python train.py --train_examples=26041 --gain_aug_db=6 --tokenizer="char" --norm_position="pre" --expert_mlp_ratio=0.5 --positions="rope" --grad_clip=1.0 --batch_size=256 --final_lr_fraction=0.1
Rows from block 3 of a small CTC audio transcriber, named by matrix and row number. Rows with one number within an expert belong to one neuron, the router's apart. Each number is 128 + 24 x the weight over its row's rms, rounded and kept within 0 to 255. All counts start at 0. Numbers have three digits each. After the name is the row's rms in percent of the matrix's.
Before each expert's rows are labels from the 100 clips, of 14848, where the router gives the expert most weight on average: "loudest" is the band of the loudest frequency at the time of the peak. Only what is clearly more common there than usual is listed. The data: short read English sentences (LibriTTS-R). In brackets: how many of the 100, against the usual share in percent.
# router: router (model.blocks.3.mlp.router.weight, 8x192, trained with AdamW), inputs 117-155
# up: expert up (model.blocks.3.mlp.up, 8x96x192), inputs 117-155
# down: expert down (model.blocks.3.mlp.down, 8x192x96, transposed), outputs 117-155

# expert 7
loudest: 500 to 1000 Hz (39 vs 5.8)
router.7 082:108133138149140113136134107199096113075173151104128085172106155102106119121080122116119157139130120149129113118111173
up.0 104:098140103124128135166110163107159123161153148116127108137131126127124105099161139128138103133090103191161123142129157
down.0 109:164131128121141141134139108122137157128129132151105092137140152119116128112131136166099163155171150110168166109098109
up.1 100:161106138141168120145122102061160119108154107149123148121145123152118101097147128114139147089132127143144157098113154
down.1 100:060148104105061117133104165137090151151098083163175107151137140126119174136155123147151092119102150130122125163153146
up.2 105:102096139118152121115126162140150115146144127143142141117191093096093132138063130050107121109069111163102155143128151
down.2 101:115117110177129125140138129127131159152088102100133117129146115099129113082141115151082122120109111091115153113118176
up.3 102:130146125141140074120155100091150082147115118131128117134136128105116118128077162136103127124140160122131113119148136
down.3 090:124151118145129145084156157152096166124185127133145147168139144153139136117142109103064132113108091104146149172116153
up.4 101:124151108182099129112158160125118119165131110140125121137075164094134105108122124096100141116146104134068123161182152
down.4 100:106127175106112120122107080102151142132148194114131154104156174147113110123155110146123129188170131116118147140115165
up.5 099:092106130132134102129196122096153145129150113145111177163099123180083132111124097097114137098118103114143142165147135
down.5 101:145100148092134113147144134143139096155131103134149116135127138135109091087147129150096137102129133126107091138099124
up.6 099:197138100122129159083153135133173147153108124114105133097149100103111122151148105123131125112082137112173120108111114
down.6 098:085149164121084096155148152104079128144162100161122130157141144112178133131121145135135084132148145124085103109107175
up.7 095:126158136159108121136121118110192139142146096132143117064112105120099154126103100119121118079151149135146109134095145
down.7 101:147123117096108178141157138130124126077149133154122136154118145157145100108131143148146136157090147129139137089099106
up.8 099:168098151122098150187151134129148148083143114120078141134171152139128136142116138146130114120084147086146102111151114
down.8 095:122140118112134122132099102145130122163161130137144113118125140100121135145160152160107165108144167168084153140091118
up.9 100:131116139155165074174116119175146171110118123094077111140136176139135168138128088122112128170106172122136146136134146
down.9 099:143081136161111132092168146135077130156134141136098152078054123116071100152119176123105155103125113145112085100137138
up.10 118:110102115140134123115119135099136106141100103107145122113128122110073182129084129127098125136139115174110143114107155
down.10 129:132120142122125132127130105101144154116092122092139122134136139130148144144142119135099123126137149130158130145113180
up.11 102:111135140136102165099146129104106100115104112077133140123157112147132101094162122140116100108164159153154122092170120
down.11 097:140155127148169126165121154147140140139144188114151136145111116158158154104133151090105153109125139106164148128129147
up.12 094:104095118199145116111132149102181106110098149116121083123123125137167095123107141110119138155078155096107096166147100
down.12 109:143152118031100123145113125178141111127143157108089131149147121108100173129120128105117126137180110103104131130108122
up.13 098:132129141127123138164121133113131089108104093154185135120134090122121161149122170084154129147094107125118102157121151
down.13 106:114125122119147154147129100113113141164133147099125158143117129129160073098136184132133115140155135097151159182138136
up.14 100:122105115147106149114109126123127153116100131091130088108133191111089131143119110120165103152130166164117111123096139
down.14 096:139162115125136120148123136110158108085132172159132090135111103110138171129113088138118150129148116117116136107155095
up.15 094:163125100159111110166097107153134148083141069132115134184148146123114120145145167111123106159073125163135096147112147
down.15 093:102096151142136189138144134070102116122107147103152121093085131087130137142111107137110132097125137154154161140094156
up.16 101:145146125123118161128120133079117078107129112101092091107082150153143082114131181138152160074200108095129113152172159
down.16 092:131143130159139147142122098139120148116168128104125155123155155117099163125121132126152149166095134160076134077092130
up.17 107:089148078072147119094151123075092122146140110118157135133163131113160106104139105131140097123088143126174167141112113
down.17 118:141130165084094143124148150098130065175137150116141172118105153153138111126124156108084144111140158170135113120118106
up.18 090:105093129104099123113145107114115115134098126105148090141143146154123145139159112114135108092118112118153118081090150
down.18 086:184146139144155126179111166131130097124158140116130176121095154091134103133113171154099102122111127166129117165102120
up.19 101:142184134153125130080126126131133102135172091134124120158104111095107155146098128084124142179145107127152165131120086
down.19 097:118118116113123141119096180106122163121127129109147114122177105182122116094184113160137130051122127136140134149138146
up.20 101:130093127098138133149130142128135130133162123098148078163164107163106165077142152116143109156123055104147127120107129
down.20 093:128143107134117124152096159100139152087104110155110153143150085175164139156143133152106119114163130144157154142137106
up.21 102:124135130110149137159147165128132120150093154096098100179148151134169132100118099156123148092133096110124150079090133
down.21 093:147146129149091120121106081136133152096156087163152126126096150110130096132112154152130083148135128114105133145130142
up.22 096:147080095118107103154075144078151096103108119106136147101125150111083134133091110151112144130133126134111100166096140
down.22 101:115139133127141132144137114162072128173127118109110116089171085121130128153157138099107127124096083087180161118128104
up.23 101:147133151130148143111142138131135136162159134092122154104123143121122092122100137151173102124127104114147189135124142
down.23 102:096174130125153137148132154140128105121114129064116137137129108146147122150127116097112105172117119146128151072132101
up.24 098:162126141139132134148114120093126138151098165092139099135120097102123121101125159086134132133166117170113147134114127
down.24 099:081143141131130117112108098168153093148160119147105129112171127123072114100132134138141169149112118099147127155141147
up.25 099:103134126109160146118092155176129107183128096129149133100152124144110137167134125144116143150112096097125097119127164
down.25 109:155159108157105128158103140135172165109085083096078153127125122138167095122121138101122115115116136149154132118124091
up.26 102:123084104106110103155109129122137074091156117144159153125101142127151167121094118126170064137119151150124124148098123
down.26 114:123121127126113139110129144115092087153106112106164137147118180103097078123109128183116132144116171123114121144078084
up.27 102:089093081153158120117133126135111121162126091152129122137130171091122117122146091095134146126169081096134097130088162
down.27 099:110116164128092134064087154151123121087129154145109130100140119176095086102134119146170090100109120173113172102159126
up.28 100:122111126187146089150115118151116108135137114134114127131097105097136150135109131149138102136067104115133138125134154
down.28 095:150136094128152147133127095090141160100050112124087129126133165183120127173117098096078098142148134148114155113128149
up.29 101:089112175134148104150176116090125129109169125136170140168104157106109148152115122132129122109115130172148173120158151
down.29 099:150100143140097173110128194115107123143120090103124096090125114141062069110135136111126186125170166157142127090121140
up.30 101:144116143097112106086108104119070114139153123147136144085096119125129140142143142133164127136121104132158102135121147
down.30 108:135143114128087120093101077121110140118129207112121112129139141116142111119160151117117135120163141147120142145128143
up.31 104:086151108102144099106103143134130130147121107129162129083141145128108106122089111105121118139139135098143069100102147
down.31 102:105120160100115163116166141093162114119128176149116145139157101130111122128112142159187125167144137146139129120130140
up.32 094:107140103146166116115100112104096157103101156135157086101134144110146145136162147118119140154132091137115132126113144
down.32 097:175107146135097110108129140179115083148142121134084148104117150129142113126164128154141125069158126149081086163117117
up.33 098:131118118123114115135116157130205123138123131132088145102159141084139149138110185091137158146106124124116103128120131
down.33 101:144136152137119133111112109115109155145117112162155088182140093139109093127085094145090080123123124124102134146147094
up.34 098:176135129133127123116160145151145133105150105074107116162192117122120091143165100117125173103094161139131138106139123
down.34 095:102117110110147159120158096114125099133118147138152170121143110164123139120095116144096124144164147129104164116134138

# expert 5
loudest: 250 to 500 Hz (56 vs 9.6)
router.5 089:130152139104088121114126131118124094139083124085143178100144074147166114123110176153098146145126118083149099151123168
up.0 101:153141101108116136150112113161133181090119112108145087098160114125148131205146137098132161095112141094144112167099154
down.0 108:138088116148152114132121131106124156145087136123150158161122106146172140157153139134112121134087097129097137094152126
up.1 102:112144112134100106094130118061098132103142133133121090098116126148155136100173157140123114121077124131136127156166096
down.1 103:145111115111101154086091092093110100120122112147109128147119120114117137112106149147115149103140137083151177120119149
up.2 096:113116110131151114172062114084114104131135123118133108183137131110146117145085151141095150153155111137142111158138071
down.2 093:102181110137078128123141092125131155202113100157143098103150130152117098131159107139182118134101145119117129132132196
up.3 106:118083086135115111120096121138127105155120117119123106119118078124138114155148126117127156116122103134133131120130121
down.3 109:127142114118099157136130128114132146095178098083141107112118119151101167123086139136151138131125112088104172123107151
up.4 097:133122098105111153066127148116111138139104161164113162133133101128149134106128162101111154110092140119077112114160122
down.4 097:173142188110111121134128131100142116119144109119090139150135112089110136144087132167139120175110122132094144092108110
up.5 107:140122156102124130117130086156104125132132162158152186120151092143115139157146118142151140131131125122154133120122091
down.5 107:103127157117135102164110158135130157141145126102075106131128121120112137139145109112121129111157097151082115095139144
up.6 097:184089117096147166091101126150140137053137100095108161157145093097150090099106127142139149081054103106130149131132093
down.6 094:070112118136102117142149121171102054137113122143154082091109151132112163124084174155140140092116155159126134146122098
up.7 101:122144141142117139085127138109186153146123145115148122136137140106151090151129141147128089108098129078092116154118120
down.7 097:155136098187128107132152137132104113147136149161168134104188098108107098142168139121137128104146085129118146092175108
up.8 107:121125141096129128128127137126140110116117114086124113116117085164136159151185152088138125061187123085179122126170128
down.8 106:136139135099112105141121084100122140147102142121150123140140117124155138131116096141110142136111141092142117128172099
up.9 097:128135117128184142157121128137152091087146095138134098153086135148134109099089139151146143147092101089172124134152152
down.9 096:112119126092103159115153143182073103164155152139150158136116129128149094093148146152136129105118119144129116143132127
up.10 095:172108126129131156121147126168131144098124085120128123135131104120141144162122140095091134152158110163128112149105112
down.10 097:149116127086165168108116137144130095159184135173115143112132154135076072128150136112131147115100140117114129120181159
up.11 104:168157084115112158165082118105171143156140117163163091139149159120125111117091127145140111072119123171150122108120182
down.11 103:088082133115188086152144138127145130099097155106129133094125133100140137147158173112161131100144099114144132138146141
up.12 099:120155094146085147085131070146093078103127133129163130124107144135106128154174159166150136146106154120107116121176165
down.12 094:105188118130193079144101108154137137118083144151112126120110103131118151140117134116089124082109139107135138125100128
up.13 094:124132134101131114094138117129114128132135135145125081097158151142163154127144145113111154145121121141156177140121078
down.13 089:129148077123120142125120097131107125129107138119142151117136122102129096136089170127153139122120134141137075107176192
up.14 100:134153121122092136140104154130112117113095103136095167112153162133146157117134095119114142121097142145110131152089115
down.14 097:137104141188162119132138094135148137156113154118126103113196109112136129121104113120144060116136163121134107080123121
up.15 101:100081135170128122143100138162153098091097126127146124128119148145119119147115096135171126159168108147117145129100122
down.15 102:133168088145119151088141125131096159125145139092108132158142107150156124178132143124122131123137133163102125133109139
up.16 102:103119136141160128126147128133132145144145116148120165107072152128158135142124122101168133136181076096141106145120139
down.16 099:104116096168168089123099141174122137116103123156131151115109091112095159122126099150118103144093139164136124172151119
up.17 093:077150143157139125136135110135149157115113138137117136165111140144112128113160141108102148125099111090098100159147141
down.17 097:134108150136132104105120118156128119176155123156130145138136170135117124156168112108184107131151157181152146130138101
up.18 102:101139116127141149106143153135105147131154126160091101152123130140161131108118141119126139139117162102138136195145107
down.18 098:132114147135140105100171121117100139106117132126134135145102194154123119102099180116115125150131132171115149093092139
up.19 097:140149123105086128142142136131149106119119109134106156108126083153118119154137134188141161150142162183080131161096118
down.19 091:175110122132138142121149120145098144114114175078106097136102196111116102108131124137119149125132152129120154112135109
up.20 108:094135141105151131155112089141139100133094155149156132113110154099129100148140102122176171147120115109129121101139119
down.20 107:114145132135122131099107167169161138100128143098128150136155160092098076113124105106079145159137173157113152159106118
up.21 094:128159183096102129119118117114106133113139121155111155099125184151152120112100140100108119124191136157104079147144127
down.21 087:068125133182138103107153122130092160151127146157145122137124112094129155118184114131156121159108123113127140142102152
up.22 097:144130151144104105127175111134124138104149134109110100096126139138138146143115136159115139095097153107159133152117134
down.22 094:140131079137168087148104105140094192081112081167128132091109078101162136158138107111137125147143092118120087126121119
up.23 102:140113100122136077121102151169137182119137116154146152123139100120111078128113135151132153100097162143103138165104135
down.23 101:108090166107136105126080123103110113133125132135129131154127151145158152147122148111112111113093115091138158137152148
up.24 101:125142141159070140109118157149107135147109119149107102128163120139106087136162093126087111132148159148077156142164111
down.24 098:129127127093133131127129102093143172128166117075115112117129172151146135103103143187111113123146150103155134133134117
up.25 094:151143199168126132119097120141136102145094100135146153165117133141123109119116151135106090122161173146144114126146077
down.25 097:101074115125093134114163139140122110154193126134139131134123075107152146113135140095131160141098093143120173127133122
up.26 111:089086080131155108084092148170141107116129147159155129096130120138127146162130102083118104092161128133141131126123151
down.26 127:130138116117141153136126095152123127131158128105148160131097157097121128127097158111122173144136097180080122094140129
up.27 097:110092117136144130120098068109175095130108153152125098115129159129153152126113142129142118107106143133093169137132122
down.27 099:117140127108108111123116181174109177097119068141170113137137150138086121097124133135144065145123125136143132104149096
up.28 096:141084155135136118123138184129162113137105095141096094097158148140150105114148100144131158106144136106099114126104144
down.28 099:156168130113141107107123100150101154094137118115129139159145138131134134174152113168119157091137112142182121106102120
up.29 107:116172155129164129133109132128150065137112124129143116130129128202094135127136154122129086144140102176079150109108142
down.29 107:092104157126112103108126109100116117132146140132114132086081128142111119147151113103160122137147155140128131127151121
up.30 095:149119107136077158115141155095133116103130117141088120102111122114107139116142130110105106132156164157112122162134109
down.30 094:124144119137109107137115121129172088133143134131126136118125148122094121125143086135137090118111108135107131108092139
up.31 096:133126121109117137114111116130126139114122112124134101151075072128116117120164139178110086117134151109116120130117154
down.31 099:128130142150190113113129169116119116093142108150154129147156124117171129147100112101121103137118102164111120120134105
up.32 094:117145097102121117140129123125113094124094154137193122112119087116126095119142174083127151126109101109110091151123176
down.32 088:132142152161123161144194126156126126145133113132110114142132100153118118150128137136154151147112138173105098108130122
up.33 100:149126122103129119132110156125139108162118101118142110129126113114130130147109122128112100142076079116152154102098115
down.33 103:133154134110117093116134109125076142091119140144146127131122132097139142080134162109103173168173149104098141130155114
up.34 099:132127111068157114136115178133126131163171128136087121115088169152102131164135158137119150137128119138150142105144079
down.34 103:110170129149087128142124125146086134094153130116120145143121138168130113124105070129148123142132101102165101133138132

# expert 4
loudest: 4000 to 8000 Hz (49 vs 4.1)
router.4 090:130121108076077148115106108118128146130148109113147122114123144126105158128174091173139158089129155120165133116121106
up.0 099:066127116159120079164113135143097105138133122140135098122152122093106129122125168104117113094118140129140100118156126
down.0 098:100125100118168202101110141080123123131103125093146114124126141145156140136113144100155151111123129108154157166153108
up.1 097:136124091137089096127105160119117113107094133135122113140127104170134117110121119132133125153146130134149148116138095
down.1 100:157124158164152099127148112110118103124149141128122128130089123126126123097139121136110145114097113141082152135106119
up.2 123:120114148101128091079182155131102121124184115113107095096147142111174152169100131093137115143098112099103148112198132
down.2 144:117151103162112072136128128124081114158120155161112167153136124099146125142122141082088165169123107141115108081120129
up.3 097:136157147106126140106133073160152132094128130118148101081101147143126124124091105157093135168168144150099097074101097
down.3 101:099081129107142133139162126147160134122124155159159136140134131148161078121169138147136131129122125160117124109150166
up.4 105:084113101140115102153120162098151122140120124140096079102155127137153189112156129129135171138111150134093162133123106
down.4 109:138123138125146135163157108137068127118146092123149126140128117113115122157146123139118112124177093131093129169149128
up.5 102:121117109151133149175117160126149164119127103138152136146072121147133160123129110124132113190131106106095161150110124
down.5 112:140161142111121126110123136116107115124135111158151121155126126110138126108183123103102135112102151102141154176134145
up.6 095:113095127148116153087115139127135127141177098101154148097132116117080127119156154100099146135097145091123110146155126
down.6 093:148143174140125089168117139165118140114100148166145137171080133107166092101113074141158060160129175158156109096134133
up.7 103:095129144110115117100129087101117134149123081087137161114103139118111139095133135141121115111176142153138157133104170
down.7 102:153153093145129098172118116112131151119122163177152095135120107113138146173165176087119128121134145107111136140144094
up.8 096:122148165171132137133180132141091102102149121123080127105113190107090112116137123125140118115115113136115109113150140
down.8 095:124156112112110157081150124158106129114153101120116101140143091110180143159154152145103133149098119136104111164121126
up.9 101:134128128097104147117115150112136123079155130106100078143133159127103092104111133121127134123147160158136173158142140
down.9 100:150140152150145139143136139141135176155135127162141083155141141129157145136142104130131140093121144093111117061124095
up.10 098:122127146107113131172142135101164132090114106090132154097161124176142087134099123135083137125138082126124130164126086
down.10 090:153126146166108123118132101105105090115128124119129135141108146153125185092152120105108096151107167140110087115159145
up.11 098:112124125121171146105113142111174111117104107098119116115096181104116155148126118135133090140154098059117110167103069
down.11 102:114137126119115107128147079145113106106136171142112184159131122103132100110137079147138174135135124143136141123140141
up.12 097:077124139107112135112129132095121164123116080135173106111114133117088141126126171157122140123170113129163180080155136
down.12 095:158145088140143116179127142152083165146169126126123153165130164105122150084120102147120110149094136117091100140112142
up.13 094:135093100155102116114088151103151146163175113106195133106123131071142109103110139135122099161165116110149105099125126
down.13 093:115164122126158154096099099139115135126105153136097071131113132134104145143112099123105140120126070095137152131130118
up.14 096:143130114092152092082116093142163168105139119165079091135143068167165141117135094133091095140112133163145147155114133
down.14 097:128103160141147159182164156145132124123135107097137148169124156137137101138135128139154088140104122145149096106087146
up.15 106:150095109133163135148104098137166133074135104139130138141114148165132157106131151136135155128135122172124092142106113
down.15 102:111140129137097139130164129119089105153141145119130135112149142092112128128103128099069115139142099099143144108157116
up.16 100:163118094108132095114097121108142124145158119142145066141152161118136163114170093119155132089120128135142127123094136
down.16 092:112106125106107181151140121146149106117121102107121143086129147141108117130084154125086097143143114121102117144098111
up.17 096:131109104127092121138067155099137103140140126106149123122180145103099135150124160088152113159101112104112086130131160
down.17 087:145129110125136131129139162152121157120100128119111098142072149124099098151161139122137151118092112129094192132099077
up.18 107:147109116136138120136090110137115139159130111133140109112087190111166109137133083102101138178146153136128090120121113
down.18 106:130175113132074139151155131105094120154183111097117112115123125124143123104105091174130129148120174090136128115122129
up.19 094:135113113096125081124076125135127158102130146173155161199126114074080157122118100106136127080152120106117136098123152
down.19 097:111110152127149123118111126119119137133122162103146140119154142164170055098119068129124124108130147134133145150124117
up.20 101:131106117113115123124139132130139105110150097146124107179102154122104131144126090143141147172152122077154144166140143
down.20 101:130139138108095155154104093141133127114112155154131088125093147124099158086160169118124147128124109136124154100108139
up.21 102:116153180093097129112082152148139134122139155117120149086121141145093135101126126117135127088128100120135093154110104
down.21 097:127129123130167122160134082101138143162087085162074141130138144170139095127111151084130139150159120081118166097116142
up.22 103:137105131097161115158115139147082135144141091072145130129109107064093180144119154165158116136119115112129155132151100
down.22 102:118145153108129114148104132115143109143127138112135122104147125132137105165150154133109156137126138129179158126081157
up.23 095:115127107098149115098132099149100141100160113138087124184169118149160113125112083132146125123124143195149141129110093
down.23 094:133143124169129131127142108111173117146169128159140140072084090123141122123143155158142142129117148109125115126117121
up.24 102:111143126109146126125137139128148145159142139142114116144121115127142134122109134142107135130140159115156108137156117
down.24 097:113146089123101115096126130116112130149139119130194157080094138122111134146112163110098131118122142095107154159136124
up.25 095:128082158115153136164150150175115077126119162101111140124118178113127154093127150157118118159126104159074113109135118
down.25 092:097143151141097109136117093135116101127137151116160180144125096141113135103114089116152109137161111146116123165131105
up.26 101:122151132143123094099122109101114128113079152124103112135138122126113187090129078127089175112139143143114123115176139
down.26 106:146103140114169142152113143133140136156113111106124157104118105126139116147109142146114105100144121099120107155115088
up.27 108:164099069165141102090125101126155140116131124124148134128145072131093156082186112107117137136132110103114087136132099
down.27 101:147157134120134132117125107135100134188161104082120099150125151094168139130105111119100144154158138066173143158104109
up.28 105:140138070147112166130148148129138156116081131136122083157102146133118117159161115106105148134121160108104121098111113
down.28 110:143128093096092140140113139148122152132156150111118150165135155137146121102141162097094159134145120155104137075160122
up.29 097:165116113123112111071118156133132118093126100127106128092142160147122174104107119089131069129141102096141146160142175
down.29 093:140160104116115116134100099130128107073142122122126180169114136130133099149078119171132157126120139139160137140104117
up.30 099:121129165161118083120140133133160064111111112123155118095135119118099143117122128133117122091141144126147137109150103
down.30 099:176102124125145126131110111111144152191112147113150121174151129130141136113103112082164094107101123117114149121117150
up.31 094:117101220093118139165083118163128101155130141135158124122127145166175114096145131141133113145105129154164138076150166
down.31 089:117110101133125123140149115179129154121110121119143115121128096125120172129125106111129114149167190151124156134132109
up.32 102:115172135140106118128128146138164144105158126135154144109121134146156106142079137140084138144117183147148146100139122
down.32 096:111073166142140152135119114094141119141098198089124138181161129116185093146129064151161103100115119129135139129141121
up.33 103:179167145172109113166174129086123165143152105107128126108151142125148141143102098130127105126131111134086103117125107
down.33 103:135064119129142132139119112123107069132097155160107133147120109141141163098124103118129156145132134160127094102149168
up.34 099:148186081125125135116122135145076123160122104165131122117117145152152150138120131160166135175137116120107116121094100
down.34 103:075097157139119099144154124166106125094093130130098144138148109155131127153126151167111106127155151167092145092117131

# expert 2
loudest: 250 to 500 Hz (58 vs 9.6)
router.2 076:152098129125143141135125125117135153141117118171145146183138141130139131144110125128188136137105148144118166107112107
up.0 095:146143114086143134129161171175108144112143094182102129136125148138147091099118100130149130181142155120135156151123140
down.0 095:096136152154099113131129135098126134142103130107139107114142150139154139155148131109117144098099087143137157149125130
up.1 102:115079091147159071143114148156104084143127130110118094120121164122117121127084121163101135133151080119152098149114134
down.1 097:145120133172100137110094161067159158105160104125157171141140128118094144145120142151134130131135105163106163131146142
up.2 096:117121118176170163116144129144111144087123180127135131110161130078084137107099109131157053120107105143078127116194139
down.2 107:143086106152129098123120129108093123137112147177133119098101145118124114151103134111124120176110115127139154146129099
up.3 099:173107112107100144131122097146178151132141108101129159162105148159153135136092108170111152140185156121142125169142093
down.3 093:120136140127147121170095115115102115122094109085132127091210145124106132137157151108136145113119128159109114136084146
up.4 101:090159155137097128105153122135127137160101101109129096114096097121131105127112165145120163115174129124131116151174143
down.4 098:177115124127144110113146118162132170123162136131106138151121094105148114105121104154127103114142094150170125092116106
up.5 103:170168128092148115126122125118134150152122155152092121142133150125136115149144180117115120112153114121120103159126103
down.5 104:129131132084144162157172143138133115103170096138145103157109139115108136156167149139153130094125149118139145165113110
up.6 093:114166114140146114148140124116093098140100110116100144188177114094114135104124144132160131156123122099175105110136136
down.6 094:134132150154086167142145152132121143094129133141139142186117145161138137141115135117107092117104112099052152102092125
up.7 095:157154123124155163107111132121109178112096122148075119103159092118135123135131119107141100144111171156076146117142074
down.7 100:109113162109122138098126091126145110118136107093161116116084154114132150125123138127110150143065127134175150135106139
up.8 105:113108111124115144148101077139128114135120097170090119112092139111127128139096128128101152129149108159157156121120180
down.8 097:156117158158153108082141147089167132134130130132150111186136123124113147121130138132113120127108176153099119139100108
up.9 099:126093122129123137115109163048111143136119093106103103111143172136118092124110074148092125122148146135164095119173126
down.9 101:121131177112105102164095145174093117137100131104173159106126085135086141102137166106105112146140151130127155146091128
up.10 102:078116141111160105143135134144138129133122163109093110143123106100105180118098128123124069151096128117097109128110135
down.10 102:174158114122092171133106142087173145157115098133123137122136117149109123081091157123151121105100108115106125120087097
up.11 092:118144121128149152109089100104151146145172130173133133081122088143115124143150085132189142137118150124126111129121173
down.11 094:153133141091102129112176110094118109086120127121127105119116161127100138073108162108104138085168103119141139120119137
up.12 108:100152127126158110154081121116128105136135126129140121163152125104132120120157136107086142127121084124096142125121130
down.12 112:145155106120153153112139161127134139174171162144125162152153141117120074123147178094127139126170116115143113159081157
up.13 098:132104148071081149110122082126147113113101120132169138126152153128134171133137138124167115101198104146167149163125121
down.13 091:098150175113155081135111142149113145117178103129132094108103120139144106121138099153111139156129111132078138102125172
up.14 099:138121106151106131111153104127114125135153086107070118143125106094125125110154170062107116126093132122116177166124105
down.14 098:095134120149133119148120146122093144141146181112154122167121114143160096157108110150124080134131113172135087058157120
up.15 104:144099125138117115093159115112091114136141136145086115119111174127140140138091099137099106131133093121103136125156123
down.15 105:130137156156164102169144124159123104159154131125122156110154140157169116136149105151126108128123164172116127089137107
up.16 099:139147105129097112112133130109137142181130129114165125138098140135115145120144117093163111147148101130162130129121089
down.16 095:154123125118152137078122140152181122154133142115093101134136159117096090111121158118135147150149118100132124129146136
up.17 105:137145111099123077116137148130145146122168138127105126142112170172129152106112146135094122124143164114120132104105130
down.17 111:108114116120096123154135091115101187085135126105126093097129138080119165139116162134165170116157046152084110102148187
up.18 094:067138168141127109137139147137144100158170118092144171142095116162108134160057143116090102153143128137106101160111137
down.18 104:133101162123130147153081089117145134113104137077139116157133117120114123119140100118150121143100126138144131158114130
up.19 095:111195130172121122077109092119182114169158083166110188127107108171146161148109136134120126129102108123152155142124136
down.19 102:114113126093163172145098114161128157132104159098165123145154116107164155165127141078141133148152097131122119107173111
up.20 102:128147137069088127134069126127103136149108063162162122112137147130137118116107116123136149096139119134113077160101154
down.20 100:137115126131105120116153100076102170167112137184149173129135126118117090127076138114103108111181149122125123119134162
up.21 102:113113149149164120139097131114125073131134133151116102118115130145099118116097157105115139130146117114130112110136181
down.21 094:173124080140069141157148120118127148131104167095136099145125118079107104113107130148115119145089109144157109143121118
up.22 106:153134115113149125098107145123122063126144157164118124146158140132109110092110157104135130111162155144175124159144116
down.22 102:134095169165180137157119147167121150135075137070124133106151121144117106135092123149109145151168114164149155149128128
up.23 095:109130124167149132096129149092137088111121118114171148157125141095100111125149143119104097119134099100111146123106109
down.23 093:137094125109094128137131111150124146098072169106130160110171122121166167158118140117165182081139123125152079106119102
up.24 102:121126090145120112104142121148181101113101139139148108141150124133101130130146157149101168108118137090136128165135138
down.24 101:091116126141187099087143135107106115112129151127160136048123109128154158112131110120128136145151127127057124163139132
up.25 100:139095128084092096109198135075109169146096099098120128152158081112118123147157109117120158139124161089171152105115136
down.25 095:117175098118145090145105138163094129120142069152132134113122119143100134111087101143138097157139093147109116103128136
up.26 103:112121116082072171119151099086137147158112096156140167084090057157177103112112130091114149137135089124122127122154142
down.26 104:117116156163186084159129150118104120121128103080149105163122131091125115093108112134121122101156195146084129130127103
up.27 114:125141124119119138143147124103184143138086107140092109093142148135171170142119127109148114135111134093110142136171112
down.27 125:182114137135147129135136107107166183186100130139118116113135136158177092111122111141132127102077118139102160115134113
up.28 103:104116109189115127110112160088144137180106112112152151112083139156150142139124109104127112143112128165127192129083163
down.28 103:155119205105121122109099040146136104124117130144143124112118132097106125153099145175116133148113138113120134128170118
up.29 099:102138116139139122113118144143140089111107119121143150138140164094130092100113112111135157137109117132182128123055133
down.29 094:123097151122145112169127113115114125148141154118147137134150134133111137143118100156108091176145132143116163144120152
up.30 106:122163117149158124114110136107186117130086118115099138075086113122102126137145132150185151141117118098155119136155142
down.30 106:084122153130135164131130139104156103140094083138145138114172138117131125166128125150102135116148128119171123185133137
up.31 094:078104130099131168145121157121101143116135140108123133108141121167097113103139145131147174143096114078103125161097131
down.31 095:119162147136107137131112116110132115098083096137137103125083130161158109140139114145108104138137109092141147141180099
up.32 101:106081177111095083116101128092160138120118131172129129101078105153126136154114169130103112139103165101092129140128180
down.32 098:134125105159109108144145089145149153129134133090132153133135115093135093104071131121107113104176098128109138138135131
up.33 093:118124122107124100120098156097139151154108116145102117112131139107142180118146110181124158119119124137105166074113175
down.33 091:147143118093140105104125083128148134151133137124110124122117151168122136097109119085115105144093135149157130173137113
up.34 100:116118103132137125132119171115141086110154134111157086154108099112103107156167134113078137092123116158146165067138122
down.34 096:110175156113154138108128090130110098117141160161111193133074093115122150101126156155149125133103127151111128118140110